From a checkpoint of a small masked image model: encoder activation gelu.
Rows from block 5 of the encoder, named by matrix and row number. Rows with one number belong to one attention dimension. Each number is 128 + 24 x the weight over its row's rms, rounded and kept within 0 to 255. All counts start at 0. Numbers have three digits each. After the name is the row's rms in percent of the matrix's.
# v: attention query, key and value (stacked) (encoder.blocks.5.attn.qkv.weight, 480x160, the v third), inputs 0-79
# proj: attention output (encoder.blocks.5.attn.proj.weight, 160x160, transposed), outputs 0-79
v.0 086:169130103135127121154148160165106165137130092112084120121158117126110114124156127146111086143165140158127137163144087144133143153142105166142140096127117125146145113155123127131102098125127119140137116073128135148138121141128145083148128147
v.1 131:119127120125068113124144103120113093135135179151132156096127144134093125092143121110098128090152087141105123117169168112097129136141130144118141096125175135113093140141090131125123120113146137128148114148134115183141132155108147112109111137
v.2 118:140140136109174142137127135122136142122142099101110108134132112107169114147113146142162111154083145126135130107091097177153164126103154138133108183126087116118189139114158135125137134128123111138104133116134134095106125127156120134145163116
v.3 067:129113102144154080112169114075115114149094097118150084140136115118149121169108119131172170152157171111123114194143124122154096134148137101146080091141137166134103108126142152132124131140139127151173125128113111114156127135126141132158120128
v.4 097:104100167137126142115100100121137070137145137133165124099114127127119124111114129159155140134067165102123137103126144115142107067120137110125117175115111132115106124124144135120135147120142130112110137220118109125131125119154119154112115111
v.5 114:119143154132165116145079157161122155116146084102129071190129123130152117164121117156148124184120181120150129145115101147149126114132104124140112130130080133145151108123177104133119125140111118110130125122121122057112133086137111123133113116
v.6 122:149123114147137098123128142134103127171127101116108131131139148145055132151159097138093113100178127146149121160143118111123091100160087147142139060136098132127114150143070167145115102149142143126144089118117153140135109149109152088145126120
v.7 116:140124115137071109127150153104123106148110132119112174088132123129077125140132121104112109116175092162121110156156127127112153131117128160120149092146134120130110141148077144129096118129157138130155129148127104182142125142117139098149110151
v.8 100:130132134159126122126103138139124151145144119120118154139162125130113125135137112172098122108175113134136119171136122072133112093151098106134146055098130148143131123133123158154100105173125138115137109113124144124144086180094120103142119117
v.9 102:139121123127139175161119109141119136170142086145142160116098138117113143127122125201130142071109103144117129112078161114148123100128140124100092169109158113123102109111145173118166142118141121140094117154128137152140135152166148154140174097
v.10 102:142132141147150091134096173152118141158136079105108092152145122138124115156137119163120109159136188119158140161108075149160139095148094144137090120138070157154134114132165159144117136131135122120149114124108128074123120124149121100138125134
v.11 104:163122114142114112130145124110105152147124092124092141119152121140108125153138122141113099117188112147133118175141124117147146122129101142142143060119134129135109137142109187133110118138132128147142107081118157149145103175102154094159137146
v.12 113:133133124127166119127105137135088181172147092100111111173153134124104123132140103186132111107147139131152130128116106158122109091155100150133116125139103117141166143128116163124157125133119131137130089106131146134108139144132155129174149110
v.13 111:138116105110086113140153096126134090145123141162136161064109137148078132126129137119097143094145111160100130130130167088124148154121119165105135102133177118110074130134091159117111119125148114132137130136128107193155137172127133121130136136
v.14 104:125129129128163152140085122144128151152140083131164126150127113126169145140125139205131151139082155111133132089089112145140133115133143115118090176129118096143134137102161137127169138136108114152110110126127144106104152144150116155152169091
v.15 097:147120114141075119115161133085149079131092152145105165070119121123098135108120148104107142098163076186113122145130138104111142145117137149116162110112125110140117134136120116148109117136159129110152133158126100177142118130141142123114137131
v.16 134:147130136135090118143141117117159107129103147161120162086132105118113144100113159104097133111166116181106096154120120087152131149123124143114157069099126123117099129115129132151104099170154104121131149117106119153172099156138107129112131146
v.17 076:160149088138124166123188107136126185101146105147102130136150127113172118116104136120107150110129111098127141127098145156135144182133140105159143110128130107107129135085117098130150143115128121185102115054133151148138154154122137137136164130
v.18 091:092127177133118087125066152142144086128130157118148110146104139128094115142140128129155109155099179125140124129164119109108142088119142143116121132123109144128098110157114147127104122120150131076150142183107110093091118124121104113114069161
v.19 080:144133100125105081115183129101118132132071074113085136062138127123102134104120124083143090129179107166147124113118128159124172176106151203119121139166142094124120128116096156098143139114127138152148158141151115162136131094149162110129152140
v.20 109:136130115140079100131153157114134093129104133127101162075134125141080120128146136095124119122181094168133110166155151109115136137128139160111140098146133140133098107161103143121086116133154131104173131148113104164146115115123142101121115158
v.21 102:157123125136089094132137146110124084160099111105097158077138125126073126124152116114133078111187119162133121151130127145100154123126134179132106088159114129139122123149114150121110137126159142088168144175137094154130105131134150098124125137
v.22 071:150162112113136094134114116131110188114129130129104123167163118115121132088151139120091132093147086161113117106140100134121143187142124116126163090120155091119153141116130140136134115120116143146118137035134170147131128165133137140129121110
v.23 136:111125106113129125119130136127092140140142097117147122137119153143111118145153110147145096120109135102142159104145133186105143123136141150138104175186134112097128148142091145116166163088114165132117112144152123150071153125126163126150125126
v.24 095:131096164167139065119119124097148092158124129112133117122165119138096108136141122130133104140137178131150127194163088116135146082134106115145128082120113180140122123140141176157076114145143121114140129165095132103133093168108128111131096152
v.25 083:133125117118154140110121144109114158149146065105111086161150133134119115172144125141130104142104143113150142110111090188141128119111133156136108142155098125115154167130132146126148135109132131142146110096150126125100166118148135124163149115
v.26 098:146151117142100097142163179150140138119103130108080111142131132124115103112149116080115073124185114158148132157157125155100142168134127175132138065153095129124141141155090100145094119144129138117160138096122110134119102120120137077109112142
v.27 096:130121151145146133119096161141153111147116094102122127169115127134148125180143127162159121169098161124141128114102105174132141090105156116113095183125073119147155103136178133131115148118128124098130133169128108062107131095159117141121129125
v.28 097:099111152102133179125111083102135115139149144143188147127110132140166147131098135162128182112065133109104117081100153106171119115121131102132134179103143130112104128098141147125168140111115108162102117132140129119132142153142108181143153099
v.29 092:100128117104141183135120071111125107087149167161157129122126120134166131143100133110125199105069096091111141109128158102132106142117135066143150144099147131093140146115129118129140141136120132137104117116135131142129132151101103152100138126
v.30 114:111135130105174147111134127135121151120125099120126089156115128113179122158119126126160128148088158113127149102100110178136149151109151125146126182139112105110154141100158115127158155103117120158102139105137123088106139119151117153159160109
v.31 111:133112120124088115122155091121122111122128184161123171096134126141100131092122131104085138075150083144107119133149160085116111132144111121126160074101180130105090135145094136131122109146148132129124115135129140186148104187108132116109123136
v.32 088:157129110135120157138155102082139115126117138132178166103174119131117121150127125111098162142126087133115137162127133132111106113104117109116114123107134151139091144145188133167109149140119100066173125145158154126136123132146113104082150161
v.33 110:131139109139164125142089124070140142161094145143190128165148134123114140145116112121114148157119085109117144135145138090119125125126140136120121117096129111118101150104142141140148115157105118108142120101157121115130145148112136130131119169
v.34 109:131166126110142129125073140126120143106125181145086066217136121136154116129124115120091132171141084117092158098134129134101130134140113126114112105101136112100141119128121117131109121136131088116151119088140140114113149118134099117130116156
v.35 068:082091111151146117127179119163156135153138093107150121098134120130131135139102120112183100159087173122159125109094139178114136140114154122133107184177118141159128099148121097121151140122138156127097149144142078114107130129137161120121146116
v.36 115:121115145137103142167166125118138118130179081111107131092105103122144092129125156157142117072110122165153094139100114136167146127110132165130108127116126147110158127144143163137086140144147125110163146151114106173132112179125133113103155096
v.37 139:149116111108124127098105126129092127120119171138146133152148164157112116127127090123065130149173115117115153144166121131086098100158093099125137098112156142137128149139134099119142137138113139110145095126165156118114151093113126097125084150
v.38 151:123127103095142117089114124170097129116111176162105115155122157155104113121150091109093104147170127093093150143160129150101095105143118083142154112125151142123134133142088098106144139097109141146119100118143174128117158080105144105148090142
v.39 131:150140155113117136156154127117143110138157108121076125115126105126137088115130154154112116096134112163132100131085117144185133147113098157130099126104108142086150134122145147137086133159143119119176150140112118168144111168137115123127169117
v.40 110:142088123125116118072152131161095099132138157116102140095135165152090130119162112098111094123145150116135138148161115171124077094153093102151153110146126133134145138167116104111136154092112179140121090154159129153113122092118146102137099122
v.41 096:107117107102165095076135123172114149132070132160161171111136138131113148145120116125145120146139140104102145134154138104099129113118174095150149141137154126161103116127097142123178131099118167160042128096118151114151104095116149134166105133
v.42 089:122154154122091132150100166116118095108150152101074087191138131109151099110145131121113133134140123143143117095138105144144149134142093152116126087098111124075166136128105134114104112145163095123175125136101125118104139142149097149134105152
v.43 100:110145129097139106112126151167134147148101123147085112117121126138125130099132136121127080130133157120134120128137094167139130148134114139157116151151108110118147135119075101146171121105103163190074110132104091150118112111126164147181146117
v.44 096:123166116121125144130075110059141117135092157137171136157179135136147126176125134120095176160129100119107154130141127103112159127112139103114118113108107125111102146104136128128129125150110087121132114111125118089125135146114096135136093188
v.45 100:091136119131165141138111169128152152090143112135074077167109132113156108128112145148168107162082099124133143080102137155125140154123153155127105208145133113125152106138127121124125114126127115108120147079150084125114150117141130154134142126
v.46 111:122114111107178110108121135142101146135115128147095056178103142144091128109132099138119092131150110134103134140126119157115072100150088138144140148131146125115166129152071116102144120117098173145151099095173144142098182105118169116154110127
v.47 121:123074127146133092106168109145105104139126097113151166049127145145087112156135108109152108097116159119139127148142127124126118109133148132138154162145143151163103119164128146126127151096134179131099122145130161123134122144117166113107112095
v.48 117:134105108119161123129104138110099136151119128111129066171139155157082100143124087139110107149135068133139156158144122144088106091157101145141137125130140123137146151148112096126128131133104154103182103101166125128103171126089167097130092152
v.49 080:186107128129086169158151127109119092096166134115070107130113133125157093141127128134125140092127083146125137120119141133112138115140105117139116092105134133112111123150146127128084148127161101091193145139126125140141122139146091117086125124
v.50 092:119153124107092154130056126064130113134102155140167145153174135136141116163133137123074162151131120107126144129148123100121155120111139104099113084116097124097105161106134156146123129147112099112152123149107138117134111145109098116126085190
v.51 141:118148100099145147117109146165121140108102166142110072199126142132145134116143104118122119180141128093117161124141118159085120120146108101146128140147124098128142135130089085111164134091112117158106112114147114107099152061114126108180117165
v.52 111:133145128121092157172152131147153147109156081122114154097132095104171112129118163127170145110126139159127100119101134098162160172091147137128115160130112146133121111105165160138112126154155090117121163141089112129173091137159096145096188110
v.53 094:120090147165087127163172135100147097144157079073153147074124113127119107146116147135160159102101128171190095131109109128155158125129123146114125131130105135126136132128165136130097134136135137092161149151122092128142113187139134134107144108
v.54 101:145088120149147114150133103103112122176144089109177133097122125147080130157124114150124150102111106151136118175131118122126103081150111159114130144123126153163107150143135130122125142150096157105160119116168132138124157168105172107097130095
v.55 066:107129143111063138150105124127134101149114145104088156109170135145117111139133132130111104114162163109140122132124093127157181138131094099131098101132109148120129131124111124115124118132156105166118119131055087120177091144110103148139091129
v.56 124:127115142139126117147156118104158139140166084115121136078107099119137125100101162138164137082106111166155090119101118123171139150114135168118114130131126126128145141104166161139106138152139131117149159138114091160135101174137146147102176096
v.57 091:113098103114166111095171150189115154117115109152081114126094134121114141119124117121171080120110128119121140124131141148117088115123150123154139185156138111153156107142085109132144134087115189180088134120132124148114123100124184125137146090
v.58 088:117126107103149130094154135187112135118103097140075111126103125137134132109141115115175089124124151118124151112143149153124116136129135137147147152159123109136149110150076123136164140087124149197067128106124097117134130094116154147146130110
v.59 091:172126136146086165145164112097126085131134139118137156110164125130136103134129118085102164094140089147116127143120152143129118120138107122116126093115110150112085131136174134144110160141136088076147127160127144126146116146147091118078143159
v.60 108:121134131133160126134076133109122145102137147156171126169116140145136137130122118153113135141116087121106142111125156100083130118118163123114122142097161118135082118127155136141124107141116105066146121093164173119121142143136116131102100160
v.61 103:160120148143120122159116135134113132118191126126116108127103137131118100120124121150086111080147108147125103137102121130151099121146089151120126116084149150096143125129151129123094130162139122079187140139150170174108157158126139112079127115
v.62 083:101129117148084140123146104095141094150119140112151150109140136115156145151125143078122129135099166094167149135141133143134158136109177104140144096158118124125108125127104136125126154082147086177087130172077105107127106124115122134175108161
v.63 074:138094091138147158135164120116135147117128104137185181066139141137102143146111124141140141102129126119116116181132164085124101113110140097131149157131157147166107122134157174142122142122109114124093143153148174143168116141126134108087158116
v.64 062:112155114090130163149123130116109097121159171128145126158130131117111107172126125127089141116143079152112160135108157119121097121111104094131133091144119144115140118127102148124124133108130129128187106176122114135109145103110109116133139136
v.65 080:146139131116140108133115127144139130108083168118101123130147119115130130102149122045116159184165113162128133107093108122106095121113091086136147074125159138104173115128137096137127128154157141114140150091131155109149102128120094133129121152
v.66 066:116177135089149134111063127146111138113126163138145130126131134128103116101138132111133179136121113099112126136136075119144112120108092104099137144108134146122122123081150125147167124121106129066130118155143167117120149075162107147120139111
v.67 197:122102122124143120093151121150091119126150146116095117153145166152078122121141088094109081118124113100124150127158141169090095095148102111151162104151121142130151144160072118117130148104133159118150111108148164122096150099096141092126097124
v.68 092:111132132125108137134138122109116127143137110117111126165101134137131124101127123163094091070143154099137115085122124149134157163122123187133137110138095118094094168141056190145100128129168118180109121151112112141128132152118129130130152117
v.69 100:133114135122170131111120149175107114130164130133104138134132140150097128168139084111094119095121110096116130124143124151134099081152103140130155105104138174146156133142139115103135140117150167085145111116155179128126159068136135132128096125
v.70 191:138156135128111133155104150127160138160107111126119140150130097109172133094132165157128142119154143147120101118090115089154161151118120164103092146106141108112115125098139160131128103154151086171104138139084086156161091160150117170140139131
v.71 129:103128114121103134146143141132168155151099099114142145123148102091163131074128161180152153124139159147136114145096117094159164153133134131124093152122145112142121113109153135126143113143119091179106130156086065159170081179145151150130141111
v.72 095:102097122155143127111131113164110129134182094140170114127129132142090122147091119160138109113071139089100159154159150144118105085142161115129117175127148143188079105159137155105149152094120114124108117147148152125097153108137160102152118128
v.73 069:116157148109123112124071100174126148090127146123140121144135125109104120072122126116148179147148144117145142118114120109108074110125089100106167085123125143116161140113112125132161122124124141096101123119131165110121160074160110156137123140
v.74 138:131130135149119127147134145119137148159152069133149113125117116134163132141114142173143126105104140133125120111111120125160159145131156175111067175126135123133079112130155181133114131126129091150111121159122079151133119158154149149145148129
v.75 065:139141119120127183124151208150139175161179077124124169120149115109154123138126123143132130135141095117103092114115117136162144124171091154118111161144132111135102128131160129131158122116117094113126113112113089159150127148141142143099127127
v.76 123:121152144131078121161143144122143122163118114125135153118109095108179130086131163153119092103155150166130118103093130122149188173109148177115091097130088098112112128114109141145099129146144087153150148157100081129150119167138114139137133132
v.77 137:122130126139105103155112115129151147157105089127150130120114102108150145095124154177125145118145162127135118112090115103158162167115142164104065158122142104131095122108145142126135111146130090188082134159084085151149101178147150149136161118
v.78 075:129137118140112151117169198077111137138127122104112137119156136136175139119136146160134089142156141159164125125129143123129164159124152133132100128149103096117141118151086154119120107103129099173108111109123112136146103172111134133134127161
v.79 072:148153127106127093142117099126140113090102183118100111143128128108145102100139128094114135122147129144153122121133159106111129140119136124149160072124122123080158155118061135152115108144140111125123140117136154106116119163118083125130137152
v.80 084:101130132121136142126104068105132110110156144134134133119140133125095151140109111128129134121106073107096145159176127099137123092090154077118152136124153136150161110113110119090128140135115160109182139144149152139122133074106122127108128132
proj.0 094:166097131126129115165146093124115136140142097130146110117129126128097118145128173121099142059118127136137110136140173107137112138144167145160151106106160143139120135139102169123137120134133121119140113140116161148133120160093128124072120178
proj.1 139:106132153118134119103139133137203146120110144118138133127112093146134115108140053133139128114132159116134130116122093134136143156125121114128144146156141116132126140134158129137124065116093167142108174137108136132108120147120097113137155123
proj.2 112:128118111131121146136127142139062130138122111143145140113138158121131129152114240105129145146131116140124131136125152112126113117130135096122104117105136128143121115131128117113144182140153102113127099107152105112145130102142149131133105121
proj.3 073:126131105121108131155161138101170110098122139130129127133100093130111142125109035105130093091128124132136120115178128137131183150095126190097156125106106129136113127125118110159123092123131128115158181153126126128141135100112085141097130157
proj.4 108:096142138148112147105114158126089138154130161134121156133138135135157141135104147117139106174145089129113133114086105142131112124120104098115118111140093084112153133131098095142126169134120128163131104108154078125110150130131135130186116082
proj.5 117:147126109149139128167126114135114108129142108146124100120097150111127137161108146121109139133110120169112134154126172108112071073140142125127109123074099129134135098124096107118152179167139073130142112142148119128139143095126144149138097144
proj.6 119:141130146130135114146136119133213114125123131126115137125104100128123121131129018132126136114126155122140122131147101117135134120125129142128137128122138131121129126120152136131117087135103127129130163146117143135132119128102068131124113161
proj.7 127:134092159129142116132141100110131154145148109109154127127140093141105118109118123152143131075123154101154116144139140131160145141146143145152164123140141140135122153139130163142110077127087137135135148140112155139114133186082122099107149140
proj.8 106:159125138123115111176133108124144109124152119126116101127110115144113129121139038124116121091144153150148115142150120114136150135149141188146151130120147156121141121117124134112103097135105126130145144122093161165127129140093124128089099154
proj.9 090:154139120105118108109126163091107083146097171141095170099188139135091124130161179089095117111177118142128127130132127132131113124139071111130127098127102143114141117140103116134136140124155164132145096125123117156158107124146155113128089140
proj.10 100:168103119135132134193148103144132093145153093141114119115099129106124145168102109130102137107122133149122115163146172086145071081159126155133155092089111147130126117126082140125124138166113083126143114144143125136149146122084120143114082165
proj.11 114:170125124120121115164161121115179120116146117120125134119129109142115125129129062135115122074132140134148104128178131106142161134144139185134152133111143156128137137121126168129111071134117126118151156142112141160132129138112105120076112163
proj.12 114:156136147129136115149140126137221102129115141132109138125115109119124121125137019109120144130131155127136124130144088119124137113130116136119126124124138142127139118127163131122130084141121120118140152149112132122144102127129065136132111152
proj.13 110:107106153113100143103149138083119150133128128116151167121158112140127104094126152150151105074141127100146109127140130137133158169134127113152170118174144141137131150160120151150122102090113171147123137137113128166113123184100145105108164136
proj.14 103:146152134120115127137128142146167083136109160147074150120132146110117127116151092077109127130155149161109130152113121112134109075135093110113105105119097151126129098129120100106149164128147109105146100159120105140181112094144097138120082150
proj.15 103:117109126121128131111118118117018144133131101119137124123157146139112134132121236134121118110139098113124132136129179138130130149118149131142149119136132139128118139135093145128124162110146140141123114103131144130105149135119196118121126101
proj.16 117:119101106131115142117130127111027146119140100125128116133148148141109125136116219128133122112130102114125130141125181140130127140116153147138132131126138132131126130141080136120134165115149144145141102106131133141109150151118189117118120109
proj.17 085:141142109100141138121138143109148119070128117130090124115135141120151115143155151084132135135140117127128140097131083142111151145109131170095100170119149131151143133140191137097131092125163176090130147125125124125149103102185129126078170148
proj.18 092:107121140137132130131129104143210137127129140122150130135104086120155130125126029162125126149123155139120131130142123128128111112131108097142136119131111123117151122117135129149132124142077101162123142140128121112123134149093071128161120121
proj.19 086:139120128138145134107136124094054145142105109125142123130165146141114132154105255132114123098126097112128130114139145133135118132124134129113136135136126119136115139138110164135132142129156121140104090112150132136142115135117158117138129132
proj.20 116:116090144131148109114139093102111150144132120106177127140133092146115125127116151159147118096109136104144122130151143126152138159138146127146179107148133129126133154140111154159117085124094150155106155106134162144093152174072141101137147139
proj.21 104:146103145136152119116126106117080146140126099123159108131151101148097121152116183149135134090123115119147110153142148129153122130134132138131172105149123120117120149145115166146110100123101141160109124106123175134109137177077144108158118133
proj.22 078:146121133110164132131124108161142129106112107129109102130105134131123130120158093135131183140150177125129141160145134115134135152111155135151118153138176155134145122136203144112142063126159118090122127124090155126120091147143115128083145161
proj.23 122:145147144130125118132138123141230127128111150129118135132112094125135124122146021121123149136121158124130123126126086120135143111141102108117121132132116120122124121131179129133127083132109123130131148159119133117144101119132059136138134142
proj.24 098:138099132149104163138146115127068148119169090125135117153116138147152144139091121146111105132134114146129105149164160120153123138114151155133148095119134148118146131113106120134103157142097097162163132110140116135127177144081117129116091129
proj.25 097:144141137116121113150144129150239112120110141126112134119106096124136128128135032118117141139114165132122131132140096108141133101137107120125125135111124129134122136123175122122127102144123103116118139150118131112140096114134048133129119158
proj.26 115:148100128130181118137135059146129149101126083120161092124124104135116121164121141156143170120099126116139113156148139103132101135135169115145146147120167130135114131140163173121115091133108125138094150129122182117106124138095123115110146149
proj.27 111:127118122131136122145111125133065119139130121139149110115146144106123129143111237120129132147126125149118136144111173114130070107142124111136114099112092122129117115137103119129148175142141083139132090100147114111124144116130166124161088110
proj.28 106:113165129116086138116125198124137107119131162140101156118139152107161120114138124087132096146137130130124140107116112143123136129110093130106094132133105125145132120125111071104131166123143152124159109144119067137147139092172135135130130103
proj.29 102:089148120129105123093123175129089152112126147131132137125126147139152117096141135120142110159137121127128146089109082156106177173104124146110081145153144100140122126111133077118128156120129172121112143141130088119120137112175177130123158090
proj.30 121:133122103120128140125123154137093126129123112140118137116149159114144129142124236116122139157127115128123136141118156128118100120118129113106096131114110135138117119135144115115151174124159098097134093124156108100148119103170148138123117118
proj.31 121:101114140124122121108128138104114171111125129112137129137138112161126106104149120156136118108128121095142115117127114154122188183107154159155145142174163134123135145138115133131094074101124184142136155103104143155101139166112154095107161130
proj.32 094:141127136136109106132112157143090113158152095131128153147119110117132140121105093173114080134136127133117123129099158129119063111115116163102100118127090119130105120127095129183130162141135083116136121138139120133126140140123130147129087116
proj.33 096:148144158136146114135119128111196116123131150126091113146096112113125135126129005143117120114122148132124125147131113133099121111134114162134120133108117132117156120116135121154117096147111127123152156158109136142113117119107073150137118141
proj.34 108:112151136130157129115123133124213149134085155128137109151101105126126121112137025139127141158130146125132123139121076133090137133113127128123139158120143120138155112112153130130141083140100157152116167119119144128119108117117100143145158146
proj.35 085:132132113133120125120113113119070111130118155131126120111140146123103120152136239102129122100135123115123139126148165137140081119131141113151119131146106114129107134142084121132126155124143152102115105132133126137127135135122136104138116132
proj.36 110:124110106136140146134121124135045136133136116132145122106151156139131134144125249118135119131123114141121132132113172126138111128125152111131127138133136123135125129137113118113131162132150116123116094110137129119134138124137190124126124109
proj.37 121:133144147123121122128140127143229130132120139124117126131107093125142125119133008136119138137127138127124115126127084130118136129118116136115131138127131136128125121116159126144128086133117133120135156151122133142133117123130080134135130137
proj.38 129:130144148136127126136138132134241133127113137131133131137107102124144119111136031137132132138127149119132129114121080127116150133129110118118139136136135116129140127117175124138125080123111134129130170148121135121130120124133076135127144134
proj.39 115:112112111125125147129122118143045143128138101133150122110144165136131125136114240122130118124127108133127121122122170118139124139139143111126117133121138119139125124142114129119135174135150118130109090111159120109129131126123179118120110123
proj.40 115:131130151121116116123139129147242120129119138123128142131111105132151126122140032124129141138134156119130132106138085130145132132125116115114127132132135125129127131120176125146130090121121126120135151157119140119131114126132065123125141141
proj.41 099:138136147124114127140135124109230114117130152131110131142107119131135128109147022110119135124142157126137115128142104145124149128127098132116144124135135124124139133115117115135125077124101140140154150161091131141118140137107079127126137146
proj.42 103:111109099135196129097126125139114168126111117118168114110143120144124112150121164141157152159105100119123132150126131101117121127103162086131156184112156141143137139137155163090136152145146146133069145088166149104135116107145170129154161123
proj.43 097:113116132127125146137115103127111118126146123133128106132131158122126125132151231108125153091122140132137126118116142136125156144148140097127150127132164134106127142140139115085125139118134139101137126164144137111109153103147155099103136124
proj.44 086:130116157137158106141110133109142127134144125129106091181109119120117123106130048151148098128117128130146101161131135124092075113120115187120146138118101136115171120114113147139131106143102133131161156146119134156122143138117108159140144124
proj.45 109:115121113129133121124110107121036133131124143129138112131145168135104131132129238114127125126120118134125124140146162127121120125129143115142131135135123131129126130142099121105135168131145161140116096100138138123119121135112186121131125133
proj.46 111:133154143134134129135136118131232120136115149124133135125095102138139119117146026110132141146135161125124129113137085134121149121122116106126128138124126119125133124119173121144125088128112134121127163155113136121122113117133066137128136146
proj.47 108:146139132116104114133144122136231121128130151131123155115104106124142120136127035128120140128125155131129143106150101123158151125139110114130134114141133132128119132126148133155123082121110122135127150151116113122138105140121059120135122149
proj.48 113:147134135127133115124134125134228133125121155133133134133096105135137129121137024130134147134130149140136120118138089129124133120132112114122131142122127133126127115122156129134120079142109124127122161156114131117137120123129076132132138151
proj.49 089:122122115121145113085142130168171170142098112120179140129129098138126113116115074145135144195128119131111127118135069113146118156107124119110120137122150119153112128133158147147146094135130099162080146095145129107136099124142136125150121147
proj.50 093:122120150125167121150125137114139134132136104128100116169127099118129131110116041181151108132110138143132104158112133117104094127134135194121134153122115133124155117117134133126117106146113113129146139131119125153128154142144125154145147101
proj.51 122:133137158124126113126125124124224127117108154125129121143102095123122125109150031143140148126134156109136128131137092141108141125126107124112129144130138130122124119118166123142120073131094153131129162151117144123122115114136082133130149140
proj.52 120:115114119129127132129133118118034145121140106135137120111149160124115125138118248121138120118130108132135132136116166133124110126135138125141117118126126127129125125129097121114125173127148120140124100102132121124117144136130194122119113109
proj.53 105:142122105128139127121121123123022121138151104131134143100144151137120128155107224121128125114124121140122142148129183116151100120138152130136126116122115140129120128140098141127127175129154123121111090100141117131132136138134165123127110114
proj.54 097:152141143127111123150130131134216125134118139126124138122101097132130129135132025115123139118122161135123136124133099120146125111134115132111134122121128130123130115124155131145122103134122113117143146152121122138131100127127053136135115157
proj.55 076:131123154124142133124146125127186158121144076133129122136120091130108101108111107140140151124120128102126109120107105125141103159144135152101196123147153135131128130127142166091110093122122102182144173139110135150164137115142135121118207116
proj.56 113:129109115129130138124122117121025128134139105134138120113157160131121129147119246115119123126127111131131128129127174122141117129125142119132120129124124130136123133142098117122122176126154118130115094116141127123128143120127187130113115119
proj.57 106:115154140129081122121129120145211107145115169128149129135104136140130135116178106083107163139145168122128137103126080152139187123150112097120128112159144115113113133134140105144121093121112151134135140148117134105118122108120081109119134160
proj.58 087:118121136120103130111123117131141117128124137127141125133116167143112108143149217084123144115151136113128137110129113142123164135150132101133160105154157117110112153142130111115135105113101189160115135130107128108110145116131148100135156135
proj.59 100:141117112136142114113136139147047140136133092130151153123142109124128127132086165174124105162133098124113132122102129121142070142106110145105096120136102112136102132129105148159131165122159074152121122098159110135140126149143167132145112116
proj.60 104:126152128127141120127137129126197123117108160131114113144109110120133120113137002129121130140128143141128127134131084136099124123120100137128127141126121130126151125114138122155134092132110139135142161125106128141128105134121076146141131155
proj.61 096:145146108137144136136138139168208148136123150133151144115113090119164122128131029135123133156123126144127140120114078101144154120125121105122098153108133123164135123139191134137145105134118090121114136126151119109143079123140082135119120153
proj.62 092:110106135124147132122129137094042122116136104130126125137161143125111126144127230139154126117132112112137120136139170130139108129132138137132159132148135127115132136128087132124127168113156139123127097114121123131122158125138162112134133086
proj.63 087:156126123128082134147127136118035124128147141129126163107160154125119147122105152122092095130155105157123137146115169131132125118134101145131089069127099110120126111114083095164117178103136098142166094085117107132125138169107142127126080113
proj.64 065:104110132142166100079128157137115136143107111140175146120117134132102111103153126121121101152121146124121111133110113137125168141150197142159160102131100113143109141134138086116131104129120171080091121103148116114091111106146160122089155162
proj.65 081:137128128119139133097114123115141133110103126129161141138107114164101120137169182159138126126171119069126106104133114164107171131137129142115125160167143130139099145121148126121110100113141159125118131173112152105132122130123134120096155111
proj.66 070:175137134121075123176154159128178140146141102134123132139100114114168122124132073122122154085160195150128155151116116155123175141144093137146106076127153126139123117121139144115117121128139140146140115142100128120117103137104136113101100165
proj.67 125:131140145136131112131129119130228129125119147122135148135104101134139128130139014131122138146128155134128133127141084132126149133127114126126135128126122133127128121118170130143129081130110126128129153145122135128137109127128064128134140142
proj.68 096:124122115136185123122108128175117142128113128125132163097160154139142140133121135134091140148104103137128139131110116100126073153130142099098114168088161139147141111147201094098149147124139124076104093106166117151160105117145149141097108146
proj.69 106:128146136122115124126140131133229115128124140127126130131116109129141128121139021126136132131120149120131134126134085126121135132137104125127139118120135131130123123123153127146125086128117132141133151151113129118137114131118072139133138151
proj.70 126:115113109130130141124114127110030127135138109132123127122153152122122130139115238119134107121132097120131132129119174133118105136127143136124117134119130134126126121133095122111135174126147127121131089111143126139123144121139185129119129106
proj.71 117:126119115131127135132122130110029121120143117131115121128142158125123124140116241126140115123124107130120123132130176134118117128121151129135118121119124127131127132125096137111137179120135129124127090113147116141123151132132191125123132107
proj.72 108:145148133132124124135144131135222123122118148131110129131117095130151132136122013130133140134133156134128130135133096128132147115140102136119130125127111116119147121125149117137120098134101117140144160146128116116126116129128073127139125144
proj.73 087:135138116118118123136156147122211119105112142128129132132075097113152133129161046139130138129143157115120121128116103155120171150125124127126131122133167126133128135117167110129113084126122141107115146144110158128129110110140090120104141142
proj.74 142:137128101137141140137109127129029128141131107140116105124143169115117132149112202112131128121127094144129135142117172109127086104128128128126122129110105130128137114131076122122138183144138101128122092096137114136137133114130169143142098117
proj.75 076:113117109135130109122120125131066164134144125133155114139127141109129126117103206130129149110137149131116138132112188107134093118112127124128134093131127120131138114150086144116141172122145116159130083114154124132113159147131172137161123099
proj.76 121:119113113136129144113113138123033133123136110125138111121147155132110129137124235134135118119135101119123127138116166135117109131136147125137123135130126127135127120123093132108126168133137130123129102095136123131131141118129194124118129112
proj.77 114:119110114127136144125126143112025123118138105129125116134150164119115135138122233121126111120124103133126136132116172120116109121122146136131131124124121131126130130128097129113128165124141125114133094108148130127129133121133183126126118101
proj.78 097:116104112122154140111129134131053135127127125129138125137139158122096133137121236132122127123131095129128133137129179114117080123120144123131126143118132128122134135139098116124133179118150130124116117098167126134129153119133170125122133115
proj.79 079:122105123134164138095113119152119136109106127134156150121125136152097120128173158131103133147116101102131142099129107158108124178129148088146109166132175136153093157118200106121133104102146164102090131148156140131137105127123144103088156152
proj.80 094:132139146131117122135146135111198120152119148126114134129106101123135125124135017114122128123133151137141118129133078153119178126130111150135127106125109137131125135108142133153121098142123124129147161160094129134126119129139083127133123148